{"translate": 0.06, "targets": ["finding"], "mixing": "cutmix", "optimizer": "soap", "lr": 0.003, "shampoo_beta": 0.95, "eps": 1e-08, "precondition_frequency": 10, "merge_dims": true, "adamw_lr_other_params": 0.0019, "grad_clip": 1.0, "steps": 21200, "epochs": 27.6, "final_lr_fraction": 0, "weight_decay": 0.03}
Rows from block 9 of a small image classifier, named by matrix and row number. Rows with one number belong to one channel. Each number is 128 + 24 x the weight over its row's rms, rounded and kept within 0 to 255. All counts start at 0. Numbers have three digits each. After the name is the row's rms in percent of the matrix's.
After each channel's rows are labels from the 100 images, of 14976, where the channel reaches its highest value: "top examples" is what is common among them; "patch colour" is the nearest of a few named colours to the mean colour under the peak. Only what is clearly more common there than usual is listed. The data: retinal OCT scans (Kermany 2017). In brackets: how many of the 100.
# convs0: first 3x3 conv, stride 2 (model.blocks.9.convs.0.weight, 384x192x3x3, each kernel summed), inputs 0-63
# convs1: second 3x3 conv (model.blocks.9.convs.1.weight, 384x384x3x3, transposed, each kernel summed), outputs 0-54

convs0.338 094:123207099100095102158152143118131172132114116141093094127156132118143100150160136108141146142125127184169117130134132153115113154132109102113105109125101092137121099120161153177121127140120109
convs1.338 102:150161144149130121130150101156088088108135141145120115119152110123148147156111131098087120107147131154152098105153122119098095130091153120142126106148114150138121208
top examples: finding: drusen (30)
patch colour: grey (95)

convs0.197 107:145111092125109145129114136143136107151121175119131170151119137150135138151131131123157149117109183130133093182118176143146144131107187126140123115104103133124096104171158150116102132112115100
convs1.197 099:153136169114123124095131130098101069083148109118089126119130120117169117100118144121138104151088185169112136118116150152133122145137115135101134148135095097152140143
top examples: finding: diabetic macular edema (98)
patch colour: grey (86)

convs0.4 093:159164138140140103169135142134154137138127140146142135102123079104138122170106143139155145113130145119158106129104167137138149102118138122103135126134116129092120128119078132118164119166104123
convs1.4 089:127127137136146153115179140153168145070124115145145108150125117079086154136102114148118135131180110134191159139109087101134060128146088132162105126126100127105120131
top examples: finding: drusen (84)
patch colour: grey (69)

convs0.355 094:101190091113097112160115126142095123113078133132139103128159135158136120129123133149143128084117183121169141176129100136134143105116110143114106107141104139141126108126112123137104133085111129
convs1.355 095:140077093091122145155076126118177154180137109134138142157181165119152126114128136168141095135119087136163093109139110101102133144105138145150085127082139144125129143
top examples: finding: drusen (44)
patch colour: grey (99)

convs0.102 110:176144154113149152149135166155142141137192136105123097119122128170133147109107122105116115142121131114114150149173175153113131123131107142101152138152117149165129130106151107088121079118129148
convs1.102 111:144129077140102133093118193139124114134133180140107122119149109141160082096130172127114125128132111122142094169098087122106121085108160155137122118147129121141114112
top examples: finding: diabetic macular edema (38)
patch colour: grey (72)

convs0.330 106:125125139155131136141093100104170188129101136090165131169173148187096157177111128160137110134118097137132128144117137105130139107140135129167126118154111115115099136096091098135163178126143113
convs1.330 099:149146150096151129095089114121151106132124109110148115124171117122119135098074101147137167143192103202130119155091110091134080110137118117090118114134163111134132134
top examples: finding: drusen (100)
patch colour: grey (59)

convs0.90 099:143140131100109144141124089092163139149127115113145124140143116092149190054169163143140134110146134131142157082060144156135097114137118092146106096151149106122148119177120092167113131140131102
convs1.90 108:094141101133078134108096107127122079115114112124123117177110140169144128163117110071096142133116150106110117120149116152092063087180109115091097132129122159141110168
top examples: finding: choroidal neovascularization (97)
patch colour: grey (77)

convs0.25 101:128143135091119107079125111107130110125186173152133125119126120158153128137154151118106147117126107128204155123104114158096118115131160098142115102122124124128139138178142086153118126139119137
convs1.25 103:195117112124118054117165126099094137165133112132133175104126120110130118128102115151132096108134119145096117098149135122136141145100131102180115136143128150135108112
top examples: finding: diabetic macular edema (83)
patch colour: grey (79)

convs0.8 109:112107129123132110089169102147128136100108106095122136181108080086116162126066114141114139126131141175136155125151129136126145125135123164128103105106089106122129155115127133125105095106146125
convs1.8 106:105119101122085136164123114147146124129112103103125097161128092157137143105092119127102141135169133111132103125103129126135141144119126154119118131142071123150142109
top examples: finding: choroidal neovascularization (97)
patch colour: grey (80)

convs0.261 090:130109148142123157115134138104110110154114104139119128166097083121183159135141126104102167127134174113145088140106083142137113121134134101090100152123122146064133141160135155166134198155144140
convs1.261 092:104099122158146137130147127131116152128081096135120153072135111160120141120107128139125115113111093135117165119125108106137139120124141166154145087120098125131093138
top examples: finding: diabetic macular edema (87)
patch colour: grey (51)

convs0.298 117:131143123127116100144086112147114143088162122101120109127124158156098176121078154099105173086140121131139116131115145165142110117120146086119109113121107118123096140199148153168112147069145131
convs1.298 094:146134105151122126092111118101104119130141085139126125125130122122137119124076163105104176101118171137121080113147131096150184162128151100081118116165138143169175157
top examples: finding: drusen (52)
patch colour: grey (84)

convs0.268 110:120107126154100136110144126144147130125141117155157143112117174129127106145152099130108138153124141139125155136099138132134134098113113180167173166155137115187132124157148149118125098126093106
convs1.268 101:142147135090068082109167111115102170146106122121139100124095151155135135127144150100126110132127090148129126167112121084144133131127096121119142149128113095135120118
top examples: finding: diabetic macular edema (78)
patch colour: grey (56)

convs0.122 106:109167127151155130156125133130153097135089133139102107121097126130123081106118134109138103167159113123120142151117145117131151132139126146125114121134135118155172109110106072136149134142123079
convs1.122 093:127141147137123139143131126074093119173114104102165115173115110073133123134122105104080195145147127126131137111164128089138089131128126159167128115136163140108143130
top examples: finding: drusen (44)
patch colour: grey (89)

convs0.161 112:142142133149110166158114121154105113154102121120079136153138109140153179087108124141154173134084124159156132075111089143071126095153107115099128080166149175155130119125127141117130106106092126
convs1.161 107:115146116140134123142133101142098119108113149117166105092134117126142127111152157131141160129148157115129134079104185125127139148143130123071126114130134158097187155
top examples: finding: normal (85)
patch colour: grey (79)

convs0.351 099:120150128150106147143126139143135108103109070119100172138115103140120180120132128094106118134147095086178103112140137132152113117156151113150140107141207133119114122132095141144123126129113128
convs1.351 102:149103110119105125103130114099116150135144113143134165124128133132128142098120117078136122135109119126136096123090121108114115182197134097157136139140168100097120137
top examples: finding: choroidal neovascularization (100)
patch colour: grey (78)

convs0.10 104:197111160157129134141107121145122126137120155110107127117072155138130094121126118117129138167126118126109167109141139139105108149107092150128147144132106109095119150167112122095126069100134112
convs1.10 106:117149089138139070105126137098158124120112117115091164104100090136122129085159112112126118102135135109155123211119121187104133119119126123085171125130101120109137150
top examples: finding: choroidal neovascularization (72)
patch colour: grey (52)

convs0.302 104:168120096131138156131124138123138098132129136126189138147141118096086109139149102126097132163136147102153130133126132070163139131157134154135162169144116140145133098149153127121115132147135138
convs1.302 105:123125130107141127117103163108135130100106145126153161118099128131163120150142114124171118134103122104148121123084160119116141127159132105095105133093111145108134103
top examples: finding: diabetic macular edema (75)
patch colour: grey (74)

convs0.45 087:134123140147096121126151156100105172106122140140147129143140059102113106121141146172155143083120156086146152126142118100119084108130146099138151134153125112063136115109125148155111098115145158
convs1.45 099:144103127114129115099132128107096088060148143131130176086123124117142109142130137103082131105098104106135065116135108125092080089125132100109128124140084124088142128
top examples: finding: drusen (60)
patch colour: grey (65)

convs0.201 099:163154145111096132135114144108119126107136122108153119141154143112145122114148159118108093139188136139105125155135143146112140135092135161113116141221101152154127127149134125127130139110185106
convs1.201 109:128082121132119136139079124101151101144083178131126118098163128166144094148111097142126125133176182115101164115121135152137098119119132156146136126128110140132133144
top examples: finding: choroidal neovascularization (60); finding: diabetic macular edema (29)
patch colour: grey (52)

convs0.123 097:142127128193110152170111162178187138157118157094102121137111127069116133103136122163141125103116112143140110144153095114130141159082130099105110150149150102135132139134127143134111140139153112
convs1.123 106:131111142106145101123099124160140198112147189105124161123127111118134111112094137104122161119128156128111166127118100135086151062142149082119127134119128127150167133
top examples: finding: choroidal neovascularization (99)
patch colour: grey (79)

convs0.176 108:102099126103087082134169130165126108115145099133141128107111136142127092101147130133134141137081117141127166130124135116130138149166152130144156122105102109118150154111120142157138124121132139
convs1.176 100:127158119104171165086140096120150125125139131131150126182094120107097108090104135166126092126121128152095127135112115145137158161153155124120154165143144153117091149
top examples: finding: diabetic macular edema (48)
patch colour: grey (83)

convs0.367 096:126152149112097138121104101118126119137134111140165197107101139185184154127116126124100163145136150126175090111146161118122126098160076146129128135149101119116157103099123102154162119117126122
convs1.367 098:134140132104136143174143116092117113200166153140112090133127086095115140129100099143144098128106103110129114143136157149151173160130153116139121122151123109115081141
top examples: finding: normal (93)
patch colour: grey (90)