Rows from block 7 of a small image classifier, named by matrix and row number. Rows with one number belong to one channel. Each number is 500 + 50 x the weight over its row's rms, rounded and kept within 0 to 999. All counts start at 0. Numbers have three digits each.
After each channel's rows are labels from the 100 images, of 14976, where the channel reaches its highest value: "top examples" is what is common among them; "place" is the part of the image that holds the peak. Only what is clearly more common there than usual is listed. The data: retinal OCT scans (Kermany 2017). In brackets: how many of the 100, against the usual share in percent.
# convs0: first 3x3 conv (model.blocks.7.convs.0.weight, 192x192x3x3, each kernel summed), inputs 128-191
# convs1: second 3x3 conv (model.blocks.7.convs.1.weight, 192x192x3x3, transposed, each kernel summed), outputs 128-191

convs0.146:510504514506577527463466561491530538496463459518549557455552390541502502470473512532465490488500490505531462489671493505605539417535495472504479480530588531441362459442519554439504438516506372
convs1.146:504527552520568467456439479621491416501465560497495401500491467479524456521402527521547491543519382543587440552593569554548552430488466449499475542443517482444517463582481547436519501470487541
top examples: finding: diabetic macular edema (28 vs 11.7)
place: middle left (63 vs 11.7)

convs0.134:486501522441592492497472432425463520483476457532477558425487451498444628449562493444440534514560499419457533528483450397500541573444585488439493517522459405515611475494569386495431509510446534
convs1.134:401516489474575462486549418439500493488414469435526492503470416563439545480457569509441578539455473494520510500490521423564500553503606639521519485602506496555520475477481569486423552470422541
top examples: finding: choroidal neovascularization (99 vs 29.4)
place: middle right (73 vs 11.7)

convs0.102:483547598499519575563378559500553509502456407444416494528465567435510514574494492410486465474460490535410525488502481528497510566512443451482543504490486493515467549474584509487580539426492497
convs1.102:553550526474486473505477520442446509456618494469522429485513579495439455463554488486484470498585418477550490497435506499451552607530467519519482591444469511448483477487559433548477482527446529
top examples: finding: diabetic macular edema (99 vs 11.7)
place: middle right (33 vs 11.7); bottom right (25 vs 9.8)

convs0.132:610501605585454569456458479542479430482523514541558448528562503503409471498470542493510509479365572482528525576516481544531533434568597452430513549586526456490518493552468480459484479521420444
convs1.132:537500377397455527469475509460523558479399531491429427529414577549509495523464450465481451467503502501502481513464499552423421521524466500501485543453391498396395472498528522441507475513500481
top examples: finding: drusen (53 vs 7.4)
place: middle left (51 vs 11.7)

convs0.0:523482504453416495517536554453459508474469499577455508523466478559556508523510474423579444514537439472555470538450460552553529543423517458512501501391472547546493523405492475556506436520547486
convs1.0:467444540484511522497498574501497590512380538572446439457534546471546460498489547456649476421492557505504486393472407503535613483526559525505438400499495437520462491507507504521483490506518547
top examples: finding: choroidal neovascularization (89 vs 29.4)
place: centre (56 vs 14.1)

convs0.131:574468438498503532488536624490469476399497478492532527501590551442543483436479520503506539544479484487496513468504542429442498428517525520563503552508478465533404546460477488462544493472411461
convs1.131:465493525509471553447586578484469474479527463503529510511422424546584474467433535486415456471515566409414460486447541503432456529560487528504536487528401499473428492508549615483419590557554384
top examples: finding: diabetic macular edema (98 vs 11.7)
place: top right (34 vs 9.8)

convs0.147:533508490505506461495509485454489533485519481414563605509591489500490519520472407520457576541420539431476522499512537540405443444454576558478486420520542521492479539437519469503473562543516502
convs1.147:552555528454485502541538530448509542486484483442581529638492428485462567500450530407517545522493462484503451446508606486571489464478510511532448428516595430473535461488515546447483536451429546
top examples: finding: drusen (36 vs 7.4)
place: centre (42 vs 14.1)

convs0.25:503563586546544472474472510476428449467473437444537480478556477431537529391447528541524487483456419589519459472496532564458608466477591427430513452459577474459473520501449468429490539431484558
convs1.25:505559481554421477461512452478545517529528523475496507426428530526550436405484493549432460549473471479626577490524521473617450496512543446491535464529478450412535516484496515434544499553482465
top examples: finding: diabetic macular edema (71 vs 11.7)
place: centre (56 vs 14.1)

convs0.165:537470456520485516577495492576498518548546447564505480538542543522430491477409536534592486483635541398506467417577481485550525466423421471557501374567512491620575491418532457599424464497539574
convs1.165:493533400422491615507489373479471493524582439518475546497532523518534508460544463489518478503519451506551467478597552427489524512503471519525473421476572537483550499459458432456446556430495557
top examples: finding: choroidal neovascularization (61 vs 29.4)
place: centre (58 vs 14.1)

convs0.19:463459517417507493436461555519439599507533598476527534549459513496539515477477494454478586548549541524480476637573492526424467487463498490433360523542468600500543475442475432560523468589464455
convs1.19:457504516572476434549545429433465574557430535591494496537456493552494501453575478475565466526429532400564532405481505488508508510566461506512483458467505583567520593483536509592515478444472565
top examples: finding: diabetic macular edema (62 vs 11.7)
place: bottom left (61 vs 9.8); middle left (32 vs 11.7)

convs0.191:530473517556611468450464438509487477478449494486495530395453534513479608530525544504436481583590520504478415492477553480505448577522603503505568593474587408487545526408555502463420500462543437
convs1.191:471481442532522442505459484555484451504514437519527428466432563562594583468499498432428335559514488437502494560558469515544426526512458617499519536504459444480542510544514513502433453461487599
top examples: finding: choroidal neovascularization (100 vs 29.4)
place: middle right (69 vs 11.7)

convs0.105:569489531532456486503474490412507448483504401479467573490559518415573543445548412538486552514462481489537464497511506592446436462499625438486579428508498476515501536469474516434467404445528470
convs1.105:483455440500531528508474476474488493508521474526401452496602495523504546445548532403327521549539542543445487575458479550458413479446450571507466552431554477588506471571466475486504443461472503
top examples: finding: choroidal neovascularization (100 vs 29.4)
place: centre (50 vs 14.1); middle right (35 vs 11.7)

convs0.74:470412490431551528425554430503528433520416455491513479485552564550497654443490556461500569530540534469487572436595494544589523516544547430467518488550481502522458527473509523546484424443422510
convs1.74:468477479480509572468403566592470434545474495490590471461521405459469541547411529405510487536524520493531505519605488516562446473508438544506486461519532524460471471482422553466505409503525470
top examples: finding: diabetic macular edema (69 vs 11.7)
place: middle left (36 vs 11.7); centre (34 vs 14.1)

convs0.84:484483517505554464459585488506464496402518549492449435454473481489511497356370481487472496523411508455559551596396411533480423553452466516518524529461605584468546545539532528497442485535496541
convs1.84:572593533496602476559584507471509496422566479493554512469452452486531531470466486540451540555491446505507493563508528530436472426526471538421503439472533460451521471483472452522482469453538430
top examples: finding: diabetic macular edema (99 vs 11.7)
place: centre (49 vs 14.1)

convs0.152:449533433523548478530484462476484584492481445446589570513480531479452426488470526578487498381474441494534466503557550424443563459539466472504496495465535545483404476536514496515578440517491496
convs1.152:577439497574610492503518536493508459581529526526533497505552426541493512474565460464476517525516510482489539466588551565508443519566499581587521450493531552586580579451441598548457532358483499
top examples: finding: drusen (61 vs 7.4)
place: middle right (44 vs 11.7)

convs0.85:448556509556566451510438479602454476501498526466457479545442445573479439482531496485483475573494521511591424443549521387441499478464487532564443553530548538471465440517575476502524441523492455
convs1.85:502421480469591497498522420417516430507469451459470526512523560448487511533519421544526462578460546569461393495454488463422509500482495476536532478581490461504584535521635518443548575509494503
top examples: finding: diabetic macular edema (45 vs 11.7); finding: drusen (25 vs 7.4)
place: centre (58 vs 14.1)

convs0.140:510420564464534516499503635527453625491536575516514451458535528571533495483612481489463579472470522481466461560504492466426540416496488450526468527476496484439426569555536529479429481508589651
convs1.140:532511447433504499501561476492482501495418517542522434518517479484540532508504482499625478473446399438433525453533389429626534528551550586491560464467549468553489489486513526431458507482529505
top examples: finding: choroidal neovascularization (87 vs 29.4)
place: centre (43 vs 14.1); middle left (29 vs 11.7)

convs0.118:483436454524466509500481475469433498546540483502557526492491504482441529521597494481550428580526443491507429496501408556470610483532502547461472345415541478494486555583490527484518439403575461
convs1.118:492507512558493521507444610425476485499526436513576547512467501519475491488525403487453517549531525456481507645459479486416460463437451511519525513482485486501483480509512488498537565469515472
top examples: finding: drusen (96 vs 7.4)
place: centre (80 vs 14.1)

convs0.159:469450500469497548471440508483442371552523504462526470497440473374439565562376468393441549440492565446545624471571490565534536488549503457449406557488508473514483504417420560498482490431430445
convs1.159:408488531612419397573457473502495478598543439496479521426487491441431538582431521533476453542590498449474491557582446519421508487507475505416543519478504542539508469488462566496520492516546391
top examples: finding: diabetic macular edema (54 vs 11.7)
place: centre (49 vs 14.1)

convs0.5:513429467531602573478410444480451608458533420500458541481494523502478474551520439486543400489501472494404564524486492438482475480482440361468526551530422526445537432485487570533506569526504606
convs1.5:564495579542551508573464488494559516504560549502533487519498521504539533577596370508479494481510523480529477390497485554517596506370400487548568571491483543651581535500491427516486498420510576
top examples: finding: diabetic macular edema (62 vs 11.7)
place: centre (34 vs 14.1); middle right (33 vs 11.7)

convs0.170:469516471477383517443521409433497543504465597472529517514434502491460509562494435529579506531451556427503545438590537410434479507548504629454501478460516504494519446521514544465499475468542569
convs1.170:479423482497478480543527459423495498474558512536503422587552479487512616470540509539511490522530529429442511524438484520537467439472541580520454489429499505457419425467556591508540532530528519
top examples: finding: choroidal neovascularization (100 vs 29.4)
place: centre (37 vs 14.1); middle right (33 vs 11.7)

convs0.27:489507476425466451562523489390426499513561619504508512521571520482492517544472528550500423406521466475433468492526483473545635424471474407486542472472561512522580505517446441426495423492493534
convs1.27:590549476415530553477562471456526531453463487418521494486537463434560492583438520519556493585565467462482453546502522581474563563549477493415498435475530503473502541410562509445525413473502427
top examples: finding: drusen (45 vs 7.4)
place: middle left (44 vs 11.7); centre (44 vs 14.1)

convs0.176:528511508570393401391463486609485579606519543470469490447495467477476440493490506511569446530534446585515474510584477462451455464491527520547483565490538559488501531490473428447540481492483492
convs1.176:599437451570413431428555513468440472560514593505531460454533536439510395515551559507564399567587501485476470489499530504485529560472530512535432578545535529519447461558451548435549508461529446
top examples: finding: diabetic macular edema (78 vs 11.7)
place: centre (52 vs 14.1)

convs0.116:498499568452481493406533557436551504438499449478525487430574461451518488451480482486474471474538459483402483567537421507471436512474520504506492541450519411496536539575501480487502496498525533
convs1.116:485489502457579498515574524492448365471482596570579441512484478513395483429458497390422522545534488511530484535427565592488530537424435538519403566565413494432461510601516475508457460552482546
top examples: finding: diabetic macular edema (86 vs 11.7)
place: middle right (35 vs 11.7)

convs0.137:481489490493413474462531376446518505528459502562432485561444618354531482610453492568535475520443395444609504616527483518504498492579412438512496469489411522484443536507470429423446466489524472
convs1.137:468550576506510537422483518511613516539541444471541505451464574586522471502558529514459517504499394476592574524497566506469531466594545516485539545502553556517484431476460481464520512522466575
top examples: finding: diabetic macular edema (36 vs 11.7); finding: drusen (32 vs 7.4)
place: middle right (38 vs 11.7); centre (35 vs 14.1)

convs0.13:582559550532484527418489449458449456548488570451534490414552495483546473475516411495446537478510504414441498458498516522535515423466470514579453570551466569435382493468508429548561331607522407
convs1.13:459591532526430567490470386466448479388562483482497531534479454430488372431587424554433424560507574561405542528462564506499433429501484511462400525590573485464465433470507449452435482547487458
top examples: finding: choroidal neovascularization (96 vs 29.4)
place: centre (60 vs 14.1)

convs0.14:441506466478491478469500551478532447505460502576550507584529442540515527569469405495593531475521503481533439504490498470429582333535533520497528423470532540546360445504462485474569526482540481
convs1.14:470456478419456550535450451535544533515486523457503413547473474450633459559480516483555422606502459506420552527557578567494625426502536477541556522461534537501474527481582517557427533491487462
top examples: finding: choroidal neovascularization (99 vs 29.4)
place: centre (66 vs 14.1)

convs0.119:541475513589423520472482524479439550516488463501546492495449433537526457567478612514553504446623526486536405596549528522537430467493506460428559550470495481508492505460550401565543475517477545
convs1.119:482335539505493499543509572439536499540504442478455509493505456409522482492518408570461499494455448577465457503511444434485489519467441516459470366461509473530467567544439504588563476529506481
top examples: finding: choroidal neovascularization (75 vs 29.4)
place: centre (46 vs 14.1)

convs0.144:445523462553412463511472421366513516484494528472418459495494410530503469505469498603493472502506465452501527427599443559502492540558481535444482521498509526632412460527457564555479495412516576
convs1.144:545490549469436451439536497534486503536498408449508474556509467470474490503483491490572461527635489483436511486521501567488578532572440384459453477438430476597493429548502499439467551481547536
top examples: finding: diabetic macular edema (90 vs 11.7)
place: middle left (47 vs 11.7)

convs0.36:499468514518501590528399677539480505429454524509474551574452569512546442488500495580465470469453523502592507494514519504554454508464491538490472520627493492547411475503463416563582477531495516
convs1.36:518498449457503600568563517399478606450509561534537518448520594523469544448528533555505539454456439557560476453598553473465509510454535533488543457450489457542533530501424515506509506563545535
top examples: finding: diabetic macular edema (53 vs 11.7)
place: middle right (44 vs 11.7)

convs0.73:475414545500448581545551509465544481508455556498558533396454538360528561565533452471515467595487461455487560427475549422441507561566460516497494420544557537502505517581544571379462428534494374
convs1.73:424497536550445427529540400351480484443550485544398560477493586451452460487445531473468485522447499551404549533577470441555518500532567491457463503517547493452487466566568448503445475436479443
top examples: finding: choroidal neovascularization (83 vs 29.4)
place: middle left (69 vs 11.7)

convs0.20:477413528501495602502457424486547583449505513471492455531465442504579517521440521440543508536500540579510612494494506584429501423581421445487534507452523541528528484467448479499365457577458444
convs1.20:507476456406495528558598479494478591503437537493533446562478541523424430478503552417455523495494582589525551577528509475467469375422506546534530517504548582504481453489532458531541509606520529
top examples: finding: choroidal neovascularization (74 vs 29.4)
place: centre (66 vs 14.1)

convs0.190:519478529551439496510410515537576480562496515514430523508524511418478503508398446604535377466445469644486564512547535474424489603436505467427432541518518539500467544499485518409496565480564465
convs1.190:517506512456492518540479511511549487521555487468503546429444486570539487594470467530522513530586499469442545504490570576432424606477486513513464538379523550386460503590373459545510456413422623
top examples: finding: drusen (66 vs 7.4)
place: centre (38 vs 14.1); middle left (32 vs 11.7)

convs0.77:462452505583493520569494464586565516527454452482401483545482427478462454495478565498467513524514583473540517426546497457477453476484575412549497469586537476535487413490467587502446488429535463
convs1.77:475422415474562518528420465539471537435466461533555586480520507424550477545491541543488488502547479482486420550396526573506554444489580506542563518539547493504501521541543475598566579472511425
top examples: finding: choroidal neovascularization (79 vs 29.4)
place: middle right (48 vs 11.7)

convs0.2:594435514490458489558535557465525442544502455515487519560510546559477484479562456454461508509517507558561488486479458539478484516512439494476519579512506623535454503546457524547552478569435508
convs1.2:497544420502443529493437413431502432521596477445484396366474513591471443605467455514552453515544469517471527492481501492431540560473559530415488550589500571466431561521491464429526454481513552
top examples: finding: diabetic macular edema (74 vs 11.7)
place: middle left (40 vs 11.7)

convs0.57:551551514424476481521507623551534509428533414471476527461613498503516546439557466494439485593576475405451493485515370497496428449573478465535509497557575450501546438494567575540495461455445550
convs1.57:524505402445525484458378556508459418548524450488459388464454407512537469541486419501435482569606460557417472540472548489488478502530479508488509556583436537459604518600499546482526567507508427
top examples: finding: diabetic macular edema (64 vs 11.7); finding: drusen (30 vs 7.4)
place: centre (52 vs 14.1)

convs0.186:491533460550491435424408470514475546559535464598502519467488595546501486607651487539474622488556415513546443485542502530473487471495551520477542574556451510608552544490455412494497391480553493
convs1.186:484499418480433453448502468567489534432557448368476497548438560441535508602548455465514529517451469568535470539478522405460561552561473509403523518538454447558511446502582465525469473538499527
top examples: finding: diabetic macular edema (38 vs 11.7)
place: middle right (50 vs 11.7)

convs0.179:583529427436518531516498508557534395477579394558557552405567435445473472446449515502430514416468563517507493528528539568514473528534436561505409511558498433455481516522426495409606438402440552
convs1.179:579540461491462559478544532518459493439542516417517579476529423559484454472448516449582508501518482514487516536474504547554564527481513601443488451496494444440357462540488462592570594501420534
top examples: finding: drusen (67 vs 7.4)
place: middle left (40 vs 11.7)

convs0.50:513501486432509512476535553546479415386534560534501555568456494477564509508474543486601463546552499452532527515273511406510440548488518488460456498529454503489536514480519517452392521515462560
convs1.50:439510528467382468449429475428481481448513543467524615560532499429477493486471423496545439404513349515456425548514564549519351517471532450450513551512411468476512414476464444462481469442456478
top examples: finding: diabetic macular edema (35 vs 11.7)
place: centre (35 vs 14.1); middle left (28 vs 11.7)

convs0.51:572433466476527456456602414435473514512567500526522557529579457500488559575495488509513494525506461539462536533523546488505427436499468459448466490585525554504372518432412480470474516506471539
convs1.51:504526558544385449443556392509517479456501534433498520546524551508451476473490423580438404559514561555436593581521542521398490532468513406498476523518474512548552465563523503425493524487524478
top examples: finding: diabetic macular edema (43 vs 11.7)
place: top left (62 vs 9.8)

convs0.188:465443514499416477486518439592461537560561554454371482478506592481451471446526548505462595502434494534426551512466415548452500515505495388458542543543500562468517449526477510449494506527471564
convs1.188:435531428448397532475540491585527518499535534431422485507420479525507525431449406413457456612522533479579488485483578593392534499467514470545399518457550499528488497548488413430548575448454509
top examples: finding: diabetic macular edema (98 vs 11.7)
place: centre (54 vs 14.1)

convs0.127:492439516532535503477513422608567526448454490543562516453478506496513410533459476501550481446550468600544457561551399363462513454479479597478583530500463483568523461400498490476490428659566586
convs1.127:516430565455444564557435514568457546549499569534509554500443493420450502472546488503443453491515520497539489534542566480336512501468531484518488535523526495495591552533513457644525467418459491
top examples: finding: choroidal neovascularization (86 vs 29.4)
place: centre (64 vs 14.1)

convs0.149:564449514524564517532521508573434506531469546444497485324508444494439512443432577483550558381507560446460611492572497607468504509478511422534475481494464475516504519476470623584497560555523461
convs1.149:517399577607529541508399551538521518488498502492555472487534454572498558513507480505366475433476415497511523529578506479457400542426528577529466458527437480523521575513459495455480466439472500
top examples: finding: choroidal neovascularization (99 vs 29.4)
place: centre (56 vs 14.1)

convs0.110:532556495532580473444529470536555535508468608571474486433508477482496395621446404554480528426410456534534472485437577534530561564447550466411475521512485464540470470532529529525551478473597497
convs1.110:460573498545499572485395436516525478529574540429351473409506482506427544546541449561515569517497545456468526504480538439493412630453531534512520497467409505482547461559458497449526495553525399
top examples: finding: drusen (50 vs 7.4)
place: middle left (42 vs 11.7)

convs0.30:511587468509409529475373457557509474452498534486455530456488577534441509536578479520489532521451465507489483467449432540500459490495539466498433498481536535480400456462462512470508477512498500
convs1.30:475455459469501459400513408513565516455535501498437479489527546469480503525493470493521560508516477485507483481551511580526404495476500489533462455494496417532470584577475466413444530426441477
top examples: finding: diabetic macular edema (92 vs 11.7)
place: middle left (39 vs 11.7)

convs0.10:426390483555526484496458465489413470540454512327450499490420525513433442458498501474507497493551434434501503386517521473537489494423519514514438505373585544441502479499523442463484348529495514
convs1.10:465462509605503508559485433463408436525424539463542638502483562410558562493554471497411423483505585556490523480446537475416433486484532497531454593477522622564567520477514506501563506469530494
top examples: finding: choroidal neovascularization (79 vs 29.4)
place: centre (38 vs 14.1)

convs0.97:532501513508423472550569523517437546484471474537558537532491475563483509460503507436610504503570530494550524416410532515576462525423549518416491546546540532478482516472503489482499380415564496
convs1.97:608522491546515477489491441554458505547479508496507470506450542520451544551542400509528536520542484497446608508496447480600523419534541529439476501383534546524619497518510518434441449494429458
top examples: finding: diabetic macular edema (78 vs 11.7)
place: centre (56 vs 14.1)

convs0.71:466502560527550526489515496481440599458511508531510530454529476545517506411459530480487521450519440453485517551469445476480523559419506524519583420571478439477449417567523501541395508445489489
convs1.71:496537499655520481551532479479467462486549498485463546483463465448503547455543532509354482470510523482480422616521513493505454589525530580491470495564477507537462487458510491602544541510539526
top examples: finding: choroidal neovascularization (100 vs 29.4)
place: middle right (42 vs 11.7); centre (37 vs 14.1)

convs0.72:500464517513504609412460622465441483549530517515491482392484445547507477406519463545480544564504531502503464548428473461549347490450494495528538413473516562416518529540553531482495573397417515
convs1.72:535460571500473549415486506502497492445515518532460454598459530410546519453479478431521496545478490522469500517483539496448463555534500452547547599609464526414431386495462509500474654468492490
top examples: finding: diabetic macular edema (48 vs 11.7); finding: drusen (31 vs 7.4)
place: middle left (38 vs 11.7)

convs0.47:422539492515495437497553483468496469401497588477434428459445544539546549531430556596501498431444521489469566454475496405499510441480511522501508382465521396502602499557558527491478501502542539
convs1.47:463503496551524595487506573592535430449486521513472473448494473535468475489435433412427485477540511515509413530558459469539456521491487454519521439543552470499477502518430521462473475477478398
top examples: finding: choroidal neovascularization (89 vs 29.4)
place: middle left (29 vs 11.7)

convs0.23:412485455500506571473498407474488473520473549478557457476466418441512388546428452551529559509558427495470484484571579506521583519524591518524423483389506498529466519483489416491505576473444497
convs1.23:393526483527549397525436519466487464537530500548449548457519486455526492533494641470405438477475452461598523583457514510467476555541570495441378462494529510500527459548444479459545537452506554
top examples: finding: choroidal neovascularization (79 vs 29.4)
place: middle right (55 vs 11.7); top right (29 vs 9.8)

convs0.163:518461518382460499486480467489420523456497531425580491472512521683523517541483515485487495561510460445474521509507609535586515495477571455440497461510465510400587492468571499481427492421560521
convs1.163:404517437442455430437476537494531495466532461489507467440465497567445488530500510464427490504562418473476625538536519656591540540506502455524441434408441465451607648449493498517428463559565514
top examples: finding: diabetic macular edema (48 vs 11.7)
place: centre (48 vs 14.1)

convs0.175:552432536521561538471461589416505472424471451480550443595539454486545544448557529519610449573420510476568603506414472442501443403496483457497508426510502477503464474463502557439473453523453495
convs1.175:560443520368591488521483452446525509543506544465554425394508463516560545498491548518545506504539518533460476555536553541474546508617564566517550533471426546426477448554460559470422446476519542
top examples: finding: choroidal neovascularization (94 vs 29.4)
place: centre (67 vs 14.1)

convs0.86:572566555392493504482551535491531493435430525443542530441500530482419463514522488581509447569438477541476445493440598458475462510469485494434515409411605489394471487529421508568460479505464424
convs1.86:597443424466566426436492556484521580562455528480570531514536510482506544416548436559484531474458462500479454444494469508511556479472527549401516371521511449508503535494466482594460447562426463
top examples: finding: diabetic macular edema (59 vs 11.7)
place: middle left (42 vs 11.7); bottom left (30 vs 9.8)

convs0.122:502572571585520500457525298554538491478546490538517526562504508473544532486444489488520493441464462443519488503452527473551447558491480425563507434494472492485500545516534510479495536532510511
convs1.122:537541497402503530427550543473449492538496512503494447473494502536526517523481523510508526558531563468413469529528561504530539508524547494455466523460549541468483419429541451504531572417528454
top examples: finding: diabetic macular edema (100 vs 11.7)
place: centre (61 vs 14.1)

convs0.109:524456543509468518526532450533438472368497567503493490469503405439528512550480459528492526557633555431569506613578491500569448508553518513560521539439506587503535440543465450453561499445461588
convs1.109:468442527444506489537507536441500502468488472495524515534511471419493474556466533545511478488519478536545517416482451505482531425506473457507459478479541518423543517483517548550477413630570464
top examples: finding: diabetic macular edema (49 vs 11.7)
place: bottom right (26 vs 9.8)

convs0.90:485528497488438492494515599591398476459481472550475577536470540492506518518551509497454545490476452520488453511432578568564532365565491481501512518554455513543578495487472498539477468512518549
convs1.90:549490500531463432519502526501452555562530401538536553412446546488538544473476498514555538487526535535397489466562457559489431536508470527456544427440415536468536587422416500737495455467423558
top examples: finding: diabetic macular edema (55 vs 11.7)
place: middle right (53 vs 11.7)